python train.py --model="image classifier" --crop_scale_min=1 --avg_pool_shortcut=false --widths=[192, 336, 576] --residual_init="none" --max_precond_dim=1024
Rows from block 10, named by matrix and row number. Rows with one number belong to one channel. Each number is 500 + 40 x the weight over its row's rms, rounded and kept within 0 to 999. All counts start at 0. Numbers have three digits each.
# convs1: 3x3 conv (model.blocks.10.convs.1.weight, 80x80x3x3), inputs 0-11, a 3x3 kernel for each
# convs2: expand pointwise conv (model.blocks.10.convs.2.weight, 336x80x1x1, transposed), outputs 0-111
convs1.3:433509523537470512547540546488495508517523419474456519488547438471484546503482507466519553465458569535535484498465422439528648467474498452506454512470553561491473531530456481564594506512459560519475477499533507452481433445476541558573503507607468472427467461597526471488508505487472477531478509413476523491496504475508568556
convs1.4:445491468517507607488531541468426515508481505516544513462468570507533556570508464463454501483480547474541500484497456511527529460506465387453511497518550534499484446452480514555489495497515396492465466519489524528441494471448496551523460600521445451463538518513505584474529530425428516502565496539425407441483520517577595575
convs1.5:480469484506517495434547528461441532520421493519554491477482565547521519448476488468443499515491535499538443482471536519532470505451494517492512536554449485509522454517550537436473551575491511445504521537502417526467449479489469436458533570501523398503551531474425506535538532506474415451505526496499512458467521478463506521
convs1.6:476467517477478504547510500445450519492499472531491463510413538483529545483459566501467444515515565485434483467489555434510482516388453462495494452488541505467457526469545520467461483502539383476520478526511467460440506537522469478523500442492455443562481397562560456438516451457554468516512457492497454506506423514501511531
convs1.7:543434499524421486443497555514534493483452482455553545530490493479422485478500505477519465487463483485470572531473482497500571597556555528457536506479544505548530458477466475589518518431422477566467434460512571454487539497465436596470515469456531481485429512476516449501492525537495445425481521573478560500507519505507407526
convs1.8:501532485467508497546482480594447522486596500514556483482593472503521507457473545455527532462486519507447529452431512504540500485503563484488482510471534509577539527523618466626529458498414474464435495469517502487570513527550507657628450484493579486421435479497522562546488544513552476474469527484528557524504476483558523441
convs1.9:481483548454526531518511527448497521439482498492480491451521494423453504487430506479439529494442558407564479479426492467506500495481467503523479507464470522457521564565545509554587528496440455444488494448539470502527523549486560599523558550457456515465486508480460515437521544477448428489459475491513506462493556535519520495
convs1.10:456467472542564469478522458454500529492502462514512509487568546481540480444481527465416547475517491520503401542561505537548416547575418467487544439521411494542483481489522474531433560542488458554548499531505580566493510498509482484477493493481448471512488561434462519469484480513396452510489557504473418511521505432508485462
convs1.11:558463570515541445472534450488438479524457536492439530440577495470453494480504505554533494436523463486455527496440493592425462493491500530519473553445482480464471525442484555492494429461565519530522527470511548452488485473506507461505491534453566492491534467553442490495486497550456525514492584525501508514529461468470554487
convs1.12:451502509468470505442461517490548499452484492492528433516494539562468466573471507446499538517460451450481483439541491516503554516497516446496535525499428520513510501483497542527473511482527456494604441523547472384490489468470494483489497531496471530504413465478521464462495504531508466461510490479520522488509535471499501452
convs1.13:554515481557455424481545526450532521504525479463516433463597500506518536485515551505485465525476470510509525546536445515509493570529498568536439526477407495503546463442487556461513448477496540526433617463397552515505450432470451522491447480471551486502504496528528548557482524404531531558518511481482494490525493504444422424
convs1.14:515547546496539475479529486480506497517486603566600507510478452520497501424522533511477496450507474513487542474449472508561441468514486489493498478474486543527461505471519481575492566510479509518485504469485543553498573451450524553443514527504496627514507499518484503484467446548495451540428574592554492508528479617479594427
convs1.15:476481516497510507469505516467480455561509513484478549556518492506527481548480469506492515525481432446546468469487492540508446495532463523485455474478447544488516515494490477474521499459507505520459453552484564448459538480484505473526467541536448505507523510607502497537550489555477554547477439529486473452537520534484445520
convs1.16:462553514558510582457532459487570475469432575482551480544474501485474502461466493517515463480503466542478453478522509539458477443483435450471515502475477457504496505512493430494546523433503501461481467501519501508492574531484489494519442549500465559562499544443446471537440572464502548558471512555539551512499496503414574478
convs1.17:458478522475542531533576520539464478459459452487542489442516550555507505504480445480451517484484528446461507472499561508570549444503505506480477400468458473526470504499582515478467523501506499468521516489514512477510544452504529490519507502436522444528481479496499457430486494537453557447496495467529463488507471456457522490
convs1.18:551484526531460489522501483471476524546447491517580574553544499556409500537528440481509455491457515501573499503546522513442457534481424512548499446411523436522449454512500464486446471530521483437495398557479548456460526521500543484479533550490610495512490503495513432517512465508501493518555559500467503467432539462555436483
convs1.19:507515495469476480522520469407475504532535476519474517534506454499531517437493530532566491474466481517510506558542539553514569554572557565527460489518524494494512482480446486457463476547523548511504457441511485446478466517472499456510421527478565526520524525524528530455477503534516578453518515517447466507500506501492488447
convs1.20:502462497530532467452439480513500494508527476468460449504506445530522488481397472461493514520528406497511535503463494592477485440445459472453498492497466545451514532526536494455468411460453545487523489487525506467502512529564495444461489477532477489490496468470546531497550511554390459489458439446531494567554478497440510484
convs1.21:494498535468493562492524507472476500488476473484430566502495558545516483541529498488514493491504498463477529473485538514535506528525498472486469521519453475511491445613603440525561437489482473495490528504489517528514467515496434495516455455556484506492462425560501520497463524552524439484538488490448511545522538584445501579
convs1.22:521524485485535514485528548472537434488519537581468509530564565592476465545505495564488544505477544537502433561508523454596502496520505515454506455576488484583495551555563500539554499503471530505500518531525451500492532490506510580505504472478486500477502477513488473486501527476546415515516499521472460519498586566510517507
convs1.23:497516547417461453478510528536577525520536560570508489510499545559494456507496468481526486466460469471486464490556534499541588485559527486500513445483477503438507424493504489507533505504490480551499504537479461545514502517480494528507505472489460457460535440509604523599588525524595455537528418406523513494458532516456484486
convs1.24:457454494506433522459598495488482486499486481505473461483485600597475492455502521431456524579432478497538468484515570510552535491449451418491605565506469471502445512515515503478490529466485503528576511569484535511542521488504538459498482452487468452542604412465427515468536495547403524547550445516496479561514462507516567495
convs1.25:422483513566510477407489515432443492532475487481529418451507458591482515457513564460496480524525440492469507509457420500522549485494499409484479571508472443537488469521499513461572528522434499465505564506458479473502436490521548506488569472533501440495558424518457508482501473537486443489516510444499513530518528504440495507
convs1.26:450551484522490526494502461486490489478488561482530466565518551449461452548423483496536528536489541466457425445526497538509615448435499502476526510467534462509528417589538469535633533450434471470530522526490491504482474501502515532561520470518520505462480427480480458476450547527485484515461478491447489510457551506489537440
convs1.27:514486499442524550530545540431516426522487464549515489529484487481527474517521502457487521414526512559510479493464472470520505553502518480483470510503566498509451503408557509545616521521446530507531522502558531506452469540395509535510499466577504488509540462470468467430497504489509490477500489491500545526453485495497534481
convs1.28:497487509518460555497491525518546457486468572527509455592477417517502520520397613515519548517533451512436533595563493484505503498451537508563463508546497483451431538513470496528477448507522546516457468520454505502490487559447465523495548497463503555461537464454458495538576396463474416451510522548484549521444481555494479497
convs1.29:507481537532507532534530574505493524441486486467572476535505510442571462517570529485537501477484474541503567450498545468588544496559523496527502457493580514482524540607530491583577461546531474474534531468527527508538497482507489518516452568482508439495461496570493474518494563545452496457525444520457518562577516529508563512
convs1.30:517428474497541490506532523514472463524595508481517549636475494487486535552445515552393493467538483509508503510415448545528471520556469540514554481522558472501517553401468577634471482439591531537527448481459525511477484437471548544551485524543530493510510602482440474488521527542547593515420426511495448434424574573487578521
convs1.31:493483603514576522532501508530528585531568450521457417533500522475477423562451516548534578489513531484539508473461466459531492546473476560541559501523501487534475508543521452586542518433497551495527494494459516521464539472493513602501516452477467571530483545470561547474524557520496484512563451508515433547549597532476486527
convs1.32:548549535502511461480500495562515482472475540453552561555540469478521499463459576522459466482464518483559495470558494484530481488558547564522479481495448525499456559570437459486438522548587547522504483498468559444580512568458445539452481525504493477521498554472495495497536486538541484471496527510537482511514510506507490530
convs1.33:526496477544482543535492575487544477587591569447544510579567429549494621508545525500512495504487456554449530472533477536536594497493579501512512502478492506470558532532471528627605487518495513544499495479451535511540472500448582606538509538497554530495542485510444444567505507534468503570480528451425507498528573520508484544
convs1.34:516520516501473466460569468529451476497468557538535486531460545490485474554509505523488598534441437413551570484428488478460485465590574521521493554482478455485568454468523481483459506561501555515501524468507448463551478413504467464560489564499486542480516505481460510491519495458471543532543466446505458545499515506501527515
convs1.35:511482510427454511507530474569570486499473470467516533486480477501536571476501538527454521418451450557520565512511503481401456538515556520528474484467482551545527527523470401416429557629564568513479462442511533492526565529472414462440536530508481511502484472442517505507489465439530519531514477510517488525480475487525516507
convs1.36:498520487467441613594487484496498460525486531521559493481478470491497522571416454521524469439469485536481492497504480513481575549503403481539474486387594605481491504549541490500556538470502534510472495461567555461481483529496469506641585440440513518505458504484601481479514497528532601452428487528482495530496515566518513467
convs1.37:525468496474574507535583513536492511526586533518554502508549534469539507498444415601496479455495512491547520491417448512582502510469539562502484474553484537528502473505481543662519460503484587534487459492534541494526509456500543604462447518575489517499495545524491499485502479510497520498541442515518528444478533500501558464
convs1.38:492543489472528500516498447561510504449522524439601483414592429536507425507480504493536505447511498478476473454522497482487434473504457461519497517480493551452482488532517484555533491550478442572466462540492456513496482485497415543565561568495456508542502511556471505478492539483510519495446471543466500485482496545482526479
convs1.39:547454457518490504542542488465479488441577501391525529496503515455580504473449461570505484567517502580547448479536459450545632519481538536536537473501509564518550500491530539515558475522538532512556470538556460536525459565467537510544509501551491527530530560572525517507511573559468540490490552518524475550514466513534579494
convs1.40:437501543457510498446473532468512515547500500442496412426527400513508511501550472444452517513585540478528377490484579537497481439432533461504518506542555428482434523496495453520480500470530468501503478555525476388558417434560503460543446478448484480496443569507533419471532501509479561477506501452525424503462482537459476516
convs1.41:508471459464558425509464497519446473437454490458477486503472452484434416473487462477526495500504439500446559492580392473575506533456473547586415471555395516500482502494491509490477517463515571534463497551434517454496526537493468514457496560477551577465455483462582489529582490489506481486493496457504464526530508506466456517
convs1.42:498472496523547479522486478496404526515585419553509570442550566452416486531485491488510585535509498491535502521504557493613543437516454474516544475605467512525463484546510498513487436485443485593512528570547483548486422477475535525533494510510578563467467591538491477481538572529477525525512503531533474466477506513513531487
convs1.43:509580459576451532545548531492509478519454520513507477468502512488495465502478502529549521572476503513455547473535501484533562571524542507478570453484523520506525512519560441505522541419467516522505465514495493460529537492464517507573526490477535485472546497523559522522477511599524574507511493507535502528479499470564490466
convs1.44:460571557432566498541547447515445541519449443543506484423496459501468471519578394510612517500558558516500475536553545481547527455603617530572530466567553451554523557490543522452481457586489505536531536537554454563476517543485490498523454534517540528510448506570531521539504525581588532443541502489484548513514549513481502552
convs1.45:471546512553473500477461517488545503483434470514472453480520477527472484484520567440448521534533488498420552477551503499463555483473484464556479560472536522409562483540561480481530469520466471472451557538505510445565476588524513463537537406551506593416535481508518396501554472521468515520505523440399560462508520446518487505
convs1.46:457525423474512508589564505554523448469482502500509501520455440551466417528583467412520420465536475578586499507480531447493549501500542521520443534548480537481518471492493465509533469504491429500521457480523564554530479507477468498480445535552491530419514562510481427554578484527489531515520447447474541487488512477530507453
convs1.47:534476498452503508508450510493487510437489428534566472484415455470646537461494597521466461488552552499553578551465479482541564498548534503474461523498510476495495543544486520545408490515515535525443537498543536533582518433464543525455461414517543460464427564486481494523484439441479488502497500525550413480487507485486436464
convs1.48:486470527489506451542444502492498469493457556532510515486490527541463525535556523513416504470514448463446503513510524572521477514516547485486589488485486540535538477460470503517478487498511503456545566606492553478442529505510490475475466460462495424505506536439470488493504500525465440513500554470507481516501507492534552494
convs1.49:471428514542420449480417542495494526502449455425546624481506494435470485508511528456495422451475507489454521464416485477441465411492473514448487452472484498438497460490447501429508518491508455473463458433461462444459481472542511502507439493501446489481507449484487424489443462446491502479472502528475513489466408531557423550
convs1.50:473550481533539456539550437487498517536465567551478514533523459435529528481536482443552486410471556562474516487543486479453533469489522520532507443541463496547490502536503521448531527543546475483514499568414503489514486457541473487519459446542506501514458444481506501478521536440452528508490507519475498515559491543543501451
convs1.51:510570512512553567487538472475460485543511460535577480445516604578482471544621622514558608482544604442557525529484537562497559521553519546590533476445486449567502450565508546559593509524518512530576507504466478491534598507478594599507497520483563504499537476490517579493478444526461485489550460564450556512529547534465498466
convs1.52:517608550502558498466502492524569549516530580531468521496509484533462543475510471546574534530517466424551463455547510499511503554491460514554526456464513429567446443582569540520564441542431456477529478491461549480510514616524525507603484579491455502524472500523432483519544492504532486452504478551476589524520566553473508534
convs1.53:495576515455539540472553496499498599519539474497477555436540468462537538460468459487515486496508561512587520471512529480580534427483574485501448459561539481613504446519503474504555450515522541521558513500593521514516463490421505495580443498477502507517484499462463510465456550464473522542478535516522562502541523539484535511
convs1.54:459470528481514504461475512454552613462469589459413536490464537529462522496495513512531436533474485502574436465569492519474509500483501450429510485476463489537498409497534506452414514520496503437467472510471522538458453578533442470523521457508460491484480483455479514481528504416525439551497455515489543535434423591482541548
convs1.55:479527508456512466493479431520544531473469504572569486435553550463507516498485528494519487487503433501460487527506538502462476553423503549548494491474471499445494452600559509503514523484512495529519481538517469461451493564471540503561573522497520523497464455515515535490475471534525496460548510518503595489520404524495523500
convs1.56:486490533457488511470524461518501454444526527478469463472490480486598488490472522430469495483509539491467499502479499510489507567590376532515522502513480492468461500491505543550469468553491506454491490553561471490443491488498518523472532553414464521503508524524515509443464532488479521480486495502527526428548444552453454512
convs1.57:494537435425542500481434551520568508421538541485506543517444542498480535491569526500516492548536567451503488486491503481481488502516475538579474452576520525460509498486521476576465532488506514496484469622529528486502491486501519516527483481526465550571437556484458463495481515474488497497451532552471576524467600535498537508
convs1.58:418507484470444456469519414478540525468489511548516514583525492455420489469523481484463488510445498455474439457501447432451499478541539460478484468486509442493473475494500463497413490496520380469487534487554468421473473490464483467465479483556487470509560452524450509504467566568469534477393470465471447495514524512490427526
convs1.59:523485486495507512463456497521497526486552482452496459484456455523459566458417443541514473519550518474435493464490521490530524444431500547532491473535478458462413503518554481502495464486514526488536476556522461410500505521497561464553455497541509510417539520536532484498496553418494444463555442480491502473445582480443467526
convs1.60:489551473413507510536455489470479499488478510513511587521515458452512545587502499455540556428612413462485525578517504479479521498487497460606441443563442519489525473468526489508503517506518481521437452516519511381479460576523485505527568533540482583426518549444504439518559391543493523496403549510520521519462547471475565484
convs1.61:457510501479553467444502526489523532488512536546538470502474546561469519501515527506496487576437483457544473528478525538535509523530502442558491520498459482519510484488504508476484514499478560466566571478493526464519498481471504486446487493494469502477457487501490462477550479543522466535481513461476490456528535503493538501
convs1.62:497493477507498531549442497559468440504571521492482560463543511509517481502497457464468453481554542509489504483436546558510464470459500506469539523489508548480596488499492554464520480495474509447526481527449456415534499466497591451532558469529555416543534461524511502525513482499473556439417614504527471476526491508577512538
convs2.3:516528514499541459523518468446594527535458538493427435490445430497432508528535462554511485475519471569554550523473508524473483433519525492550569491481511543544505461553434518481470548444497424496521537486467531492407426564439476539473563444483545574490556451541456499439509569485544511519535500538496456466480566501555510515516462451527
convs2.4:453456509501512511528555489517535449517471461438497580468511522464497504486571405530501497479511485534541488494507565557468579429502495509548454458434515544444510472463425525577555527503453476424438470455532525515521402501455522517576518519430546445487545519505537535486498539409489453529526458510493533503440489476478502522520509551514
convs2.5:463490469576493556482527457505496487547503534519485479571493481510433482477483489552421460482442505472503528532496479435503504534509473547516424427478474487441534537539462491494487517521535486491487415535497496479495538479559467508510477582531515512547453529521591467477528548435512441503523566461459501516450556538477498467521500450511
convs2.6:478458469452429480460479490560475511513470590440444557484546553440509530511485479469538503564422543489452522506447527556530456531465448500532495507463571519480489523468559515478546489502563460474499472506535477435527491530462492478499472475498546538499543557524485421474502498499462491539508556534507531528536562459461497537501492512568
convs2.7:524421440515510544484490513522472557476510563576550527545502518529557534474510457424479557465455452553518481512469541529544535481520476493512475470503531519444470442503535504541494512542473559548439492539474491470521563532526504436503518444508522526517436558561457470504531494461463540484425448492463467459553401486473535450537460524545
convs2.8:521501504491520422467487497541536560454466488488471511437485528508416476473547501507479474525461476483561531488482503469376529458481512537514562488427500522446487511480514517404520570501463432477494469461569507517539422570461507509561450492507522449529498530478466521464522510427574487413487495509458473559533433561460459550506542508493
convs2.9:483453495525545454477528478546490521446486489463478468568461544493494484545514448503490460423509463556509486523467523436429443501534532521402554481455473480486533444540506520461403514443582439524533477494468487497424351519446478491515460526475534499502477508522471465453468505492475530513469435436415561517436497436501544558553439502506
convs2.10:508464477532525519570480441492547419444506440509466462458542536501504520470516453514504485480516562458507462555470476481449501469509490523621523517409587532486527498475449578471420571482475498493481490512495482484545464506487482496458497507504513395470539511484455459482555466581553523449468587484484457618569442428499465541516475523498
convs2.11:474515510529455456585484535476430493545545526490610553474532529454479519474486511532456417469480568516509420493464421550570519530532456548526538510554451497464559466534529528453502472547499516539505494493472546461493478510444504469469530498467471525507480522445523543537521504492672528466552500496472502525525474555493505450516509483522
convs2.12:471514609553566488534477480520507467492520590554540478461587470495478590494460477463465510498436507550431474496434539480502523437497495455547508537468484507516540489635570497507499524512481497459445471507516472457533444496443491553533519420462520520499447486511509573547527490470547517542544485487448512497467464475498522513486570488491
convs2.13:472458522470497453480487417525533488523435449510549547570469497517549515529433515533504542525532459498471503455565496522451471534484517415561500521517470427510486503523488552511506470527558429501522536528488523511593562463484415516463485454551489420472521551475486516448503535467521465456509538510536436450487548488544420512482534483416
convs2.14:525477542507477571533522514598484454565512529536514548508492493486522472479510500567517603421493516469507494544448454544531472499473458513442418562501476531551445496515407495498523442536525464501500417506477492495473510495438551525460544546519545516490477482488517471530410477497524503469485536604618475426521483490519520447519517512538
convs2.15:480502513483477532546514485496415480508511575561479504439546480454455486570493497506526476506500574455512430457497487433520542528615496507566498452505479465520478467476523491491490534502468512495455514436504507506498524479552547521457470465508461549479482416445493549462554451413468503529604548605500591522549517480496515529453567471492
convs2.16:450516512442510532513535491492478475533591543511504472526454521516468473501465531493488527481408535482489468456468445470568514479539499425490476475391487544548484542505514479506435486577503506501548474477452530486451476504461511546513525481485513510494477483473585456493507532471488503511520486562414517514599512443531476502501507488524
convs2.17:496347460495522486461520452473541541517507527498463576513501494478476482476429492461514450495514474520501452595500478521502562542504505504506466479429591506510541516487543494463481442495489481467451519528515530476504485486520483505483501533532477465456516484490520558503547497527485533491552519499490510513539551467504474604443385503518
convs2.18:590534507486517507500555515527526497521483455524539525489539531497513545474508503506447535470542472538446522483486518550544503424468555567432422490496552454529513502504610432512461553473512594482513499503521500509462494463542544536478493488550562460473415493504480536486532504485487514550552472508515484537464424437551543525453467527542
convs2.19:508481512498523534571561550450564477496438496474499526487474506505446474520553529484479441553469540530414459491527508504484480464506457475443461522463475473553545497543504492503444559603440479626485537426528521558536478515480556528466459555519517511510475465621452471484491529491490480463472476441489495537509485499472512533507507461505
convs2.20:474565490542530441490544515476451502504509468522557456496504497562429514422426463413492501435479465489434456539453513469511481537458493561515493477469553497527509497461466472571499560508547476442510519509486543423417419514471581465440482546509490509479419504541440454491527452493514480449451549494413528523466547448551558491435475442421
convs2.21:549494515502531512474546496517486509570481509513528548493533446476493550465487476475486434509513428415547532536473478480492573461546498494539527498438552503527528478425514469534449539443504540448487470510511453470421436480473539483585500440484450432450495504480503461575397567435466467470492468572464456579555435469494526471514529483505
convs2.22:509427477481486535425396514504475530451534417543449552504442491475544462520433369533491484536450470468486551508536557498469467499518479505481567513470502462503574465507518518488471491445475538489492419472508470562481484519514507526561559547515503411530447490465509501456482511485484568438522481509421481543496466485500504537525566477537
convs2.23:545496474565504490455485493535581471473483476538466458492493530489543493503518521576501581535474449499486490506491480515436465467491514514483558483438460514422436433482473498524448504525459466481479472577457485492519496516473479485486473513578482469559579494490497509506427554475404515541522506559498512436478426531586555504437607519527
convs2.24:490543500578521524529499487502467503556500489466478483545475437458465440498515432466501548550486464442445551480486526572552484496529507484467520539491497516493424501512498681514514533544486506536526455560554512472540462551538439452582545549499467432542524512468532484450507524519527484491524448558357507480520438553435529443528536427488
convs2.25:419581503522511469503496515516454474541447521523542487485554507458475408616423552476488496414457486520491587523438537508566433487507489520557503476507491509615513463487540525522570506408495464515513493564572469422497498484445521494498540456423427520519475506476445547499491472495474488519491467524459525521494498560461568459450550532443
convs2.26:498514512395515528452466489475509452577504495501484489502491471457555503448505433479549514529467464478594454572478479499496527483465458452529471481440568492469460504452449494531378503550458484445508476510432449423487411493507492481523523509538444461452519433463550504553522466474444533541437451504467541479487484489544497546494474450549
convs2.27:459514482527557565462462516507502508536501529488502514496505516482534493472369529473466450481447429511535549522507450430465463508547507483462498487336511421543404520459435512483501526528543535540549494521492461483511462477485517462484492549503497561504460514552542555547447500443440536512477462467422480466492450534565404508448488526519
convs2.28:406452544439481540553478549514509537501550504452478533417471500442522470505546560544469416459462541435414526475501601538494493476509572450490538487453499564450572492475539482489475512467503481525468525469498486493482509470522490497440541542554482564520461451501446531555494507500505427525516541506518447514491467447473517566503559484452
convs2.29:486450525526493489544524479501486508457451504467447449523517448481576435471435519514502509452444458474515483516529526518521412536532500499489497481415463521495488574459540561483433478456434632534429542505499486541552433462441497528482495473519535472528551430434478483499448490507454466452468455510472444479464446435469436542476541488466
convs2.30:510494506492527478527459476493474501526534524534530501449501488469568530465516515513471526486503500427522424454541466464449515475460496498491477504491504518498503502538579472558433543508489492464497519434537519502524538395410512523474436390612463426536471528485479514438491508408385507456456548456580476527479467474521527479513560456576
convs2.31:533423442506513444494490505522590486475467513506486499481479520455489517415502426514467517561510494475427453433451529531555447574455581446572517544499423501540514467527414556529392542473467484476467517515504451499527483547490471569495528509538532515393543510534532507519532463506505507488529428480454426561451469495502485498475503517490
convs2.32:471480532484492510483540486516505443489496406568476549501481470501454464457550517493482458573489535556479495464554422538525513573482471483478583484539434550481507521540493511530485503522515439465477560503469459372508542506456468532406525557500516525462476459485528524464455515494536520482466487531535494440456466454444504462468527510533
convs2.33:501510485558506468506555446516553511496524528601475514545522448573532474505462471468498534530593553520465539445511500496471469523522502494524458525407491506515462516439477474512485531573548516486502530572460503477421405501482428551508464565486557518468491388390518516527515458451474534493542501524487508440487558489501495482529459473499
convs2.34:543506544461540491511545547526553478545466620531458503534462530476469456468499528529519393554497479492470496491573581480455424475475524466561488429510527486458504550513496493506493526437521471508454495503452480500451542411533474471487563486486563565572492500518533550500489510571478534460467513429521520514485483486505563523494533469504
convs2.35:489497467471520503457474504500497567461584500457496494455511511545468514500484463543514528454512456535567469496496487412441444517442532542466540558493463504509500458466430526440552611471493540471490509497520528428516476469453521460477543458528628537471498534486442397518522532546583489484490494461503499548514492524489378481509445512483
convs2.36:553522579488513602541534565483426527516458508508474504550437461432447493563542537494409479608515469520532515462498482465471528534463490558501408469480462549450492457557587458479523490524466467561535460545458462487561500477502503487530471571494541593451467474496516526441540510517520493519474481444518522540518460491484475498515561487511
convs2.37:497485482556518537485568502514487466483478513502559511515454526507532469521469474512412515500488467472551554493469418527462418467554495445497506440470462442454461484446465456472502582424473479540536505429493452497499469519487509517470462525486484505454545456451593442500450568546487476443503494454495416418473454535485492481604529454485
convs2.38:495487494537486447550518496448472504473545563465499517548501500561537441555473488531484478535430542555476480479459509437561482466553483490517420493541512454559476490450483388495441482473528495497515482465524450476467522484546489457508451502484482464440496382520495508515452451508457435553479532505483466404521519519435594490474487444472
convs2.39:502529452528481430441426426475551506477504576436442464518498419510504446464515473461535540413462437486485411487463531539516502457479507490540507491506471492480429449533451504551458472558497544483527524454469472514577556421514395459461564419561470505431463476442551470491497447547508451523433597497482526458457518498520473539457500502421
convs2.40:477477477472489468496450537522421580489509501545486456449497514448492562445447462448525439496459496500573580488506497416574533459550429542486499434481568476527357498480494514478403529520495526460441438473501496476480549486495530495486496481563551536475439516533486504459525621500453491529557537466422562437634517531507488531499522402524
convs2.41:464510533524503495490470456425446498548503499481480489500438480473505584483490508486460508557435504491559553489531510488412503429500460523507539519473515545497446514485489492490577507419448492544482480603516443543536492453518489533532447521515433529467508478506564576502542543498482481613437582530538490519556526518555488537498495530453
convs2.42:512537529491524491526548506501529450434474502405547483554534485465540517455466556513473459512436506457477463468497478527479488497452465497518481429443541470484478452469515499589416546526575492529557526545485477554481457441540448506512461481564555485510506494516544575442538507551521440480543589524482466464460474547459605504450520498528
convs2.43:539499518496475521517514561537453456456538462543423520477514487485490454469546526484460487472484552483522487503521515560516549515487541438495481408403529521503479524439530527508536528540442541410514503513495430481514472481459484429478573482551454593563476478455472578483533594489450417416508519487516514468535545525540494452485461429515
convs2.44:508460501491412482473532553438566575457525467490479457485484515481602459461533524425482488492459413490554492476499541399483472475454544569544463440488537475466485510526489522576526507505499544463484467554565533523473483547511426475499502440508522532546525485517438519524572526545508498507544491455431585426514550580416470547430506501445
convs2.45:456494567515488511524507507523476564559489451489459527526464551466550527526464534471428479509529414509553569496456486495559577512502474547426512468409507483534522474479530510462564488459453492472554543616494508530449548568519513456519488465518483552480550510512499487469456568487456514467564608481407466488509474464546529444524534491514
convs2.46:512467529468509515542516474525570538524499531583503460519497466477558523476469492553483453578495484503544562499492475490505516455464529493478472499470487522487525523532499443537485629478386494515534465497527501521434412549516478496466522509564524561631518566522466475517479545438425504499467558513533521484535514549526473537489526548533
convs2.47:511477419497494493465520481505528491536424423472519488478451535518497491467486545545530492447472470517520492479528455510447468508498448504389508490499472511518540480488494516487518474502534464508474480538507489448384422512519563506567453544482569498493477471507485469470366483529438487450457453517522471485498576502520441472468431531496
convs2.48:510554494552496526494444490486482501481442484518550494494542498570519400542508510526518508449426481563505529512528501533515441567490454507517510571537507473538434534471536515462587458485516561531474464525517513483524494603458506425534447493483492518484552483469553523511496574501498498503462534499452560488586512522479531521473471513522
convs2.49:568535459496513453511524448521516428509476488463502531479455482474478469379499588458570521585476446480441460492489473491455527482536521532512544516433555424506478517534452578563535578577517540503549543472429504497481443463528603471486543525519576490488476539490466512516525528557547511513432453544438517442478484490386475496527524534565
convs2.50:479497502520473498486543500502491513454521585465398481508514474425503500539525456566464484522532450469504496540568488582542464496551524498513443505460536531566415431478490503470489575556443519527452481495556482478532493438461510484535455494471510494532518454513500477488464492516549488473516539526568480524465468497548571492512526459544
convs2.51:550491546517470509513468539529526450575494527506502501445418512524534554487567519504472485492563499424510517478495537501522481529493503532583509533495466531500582496477407546557543519496501562470459528516476420433519523556491508503518437482439470535491547399478498555544534449471491470525520486523490395490459451518500538496519520481459
convs2.52:529465552490428512502524439523466486488485485525549510523433427492441501521471403440515576484542462503497520466477475465533529527449468521539473522487422463522511504492481459544408497497493514553479407425484511527548465512534482476509506501497454376508482356442510485523466548501487509508508477473510453482451431458489540452478455512508
convs2.53:448529506541437498474514436429532455533538411460515496552483456545443460479499469441487469473517530425483532547473468562537427580536530489508441464462523483481490501541414514505467461518425497620481478433561511490593520524531447536506527525486502502498484472564515409473503564548521487568513469454396485454444455521462433498454505484502
convs2.54:454495492489483516486456454545501506505487491495492466531552507484539514464451498482533467453527506505562406453547544440482544514503464528473475518450498493514504467518526489456508541496499429527475509440469472556416454525566522583469533540540522443464487567490490496508473528488488577487528418493456499502531480493445428573509483575516
convs2.55:507506554449515489429500483526531413544511478490488504499535525450440511505546540459521492455514526456498467475557455511555484480423424546486585486462474463461502494488465586561503529454429474475423502501480385467518511556455552491504498483418516527475447566438457450521558544503576495426519378566477480469458496516507550489471510523504
convs2.56:525537503460546480567462467510484488504536494474526488499461455477487526431496484485490541488543528438464527520444512531516447506498498501509548488575498518477558480585527558535490517433431497501496540478503542552495546447491520570480509437533461469496441468447521448540471434536563500449482459490537497556524482485474572461447459529459
convs2.57:452552505501528542509508449496468546512524486431518562515514453503485534414531537464459454568489511473556492416513448415471549527498479509463525398463510509545540438570464526491528543491534468525436477497486500456545508491442510532440475475438530516544582506514512533526519523532532488531482512482527476561447534561494512555475540562532
convs2.58:514494454566479540468515538512475434521545482519551445523514484539458470461507521482462497424544494461548478529485498475511452472429556527458483414441455478465418512600470573489376476542548497568522508471521521468510460515468549524504518518503496451500503550609499535489501472493463503524478453554429529412380463471571431488500440493517
convs2.59:446524428477466511404520500501455525473540475476488528506467471458479501485544507468475463512455469563499613487434509487438470525443483570505533440477487467554501503502523534448466505481432536496499572596517504442506466547476513556486530432509443516477433513510478539532545456497440512592532558481520451491486456480533505493533473547442
convs2.60:521584552529531578534537600520409508543530437549474516444481536428459571459529528510443450487507466436595461518505550506461475561458483552494464464475459530542433470526478479474504466494492525495549498513501500483479479531496509463524466455500521547432459529484496489514453534458471529460514542451589468547510408496526493430529544470480
convs2.61:477516486532459510506481532536592470479509485534473468505486463603436524541486510510530467486479551584440417545496499511476523506487507500516510458461501452505501504489527485468484495514464530532509477458483530507426513555536476580532495453504440449470471416538463507519538491423511516527509530490509634519463422483560493542624505535509
convs2.62:548513524473540503523465512471410531514504556501478561493564531465464486459515486447482552549440473456474506486500486492503511596479470547442446451484469504409492440536530497540500492614374469504466476605548511483508544521565519473458517488516537599488491483468468478518460468435463516456532487505484463503505507454409481557487553515504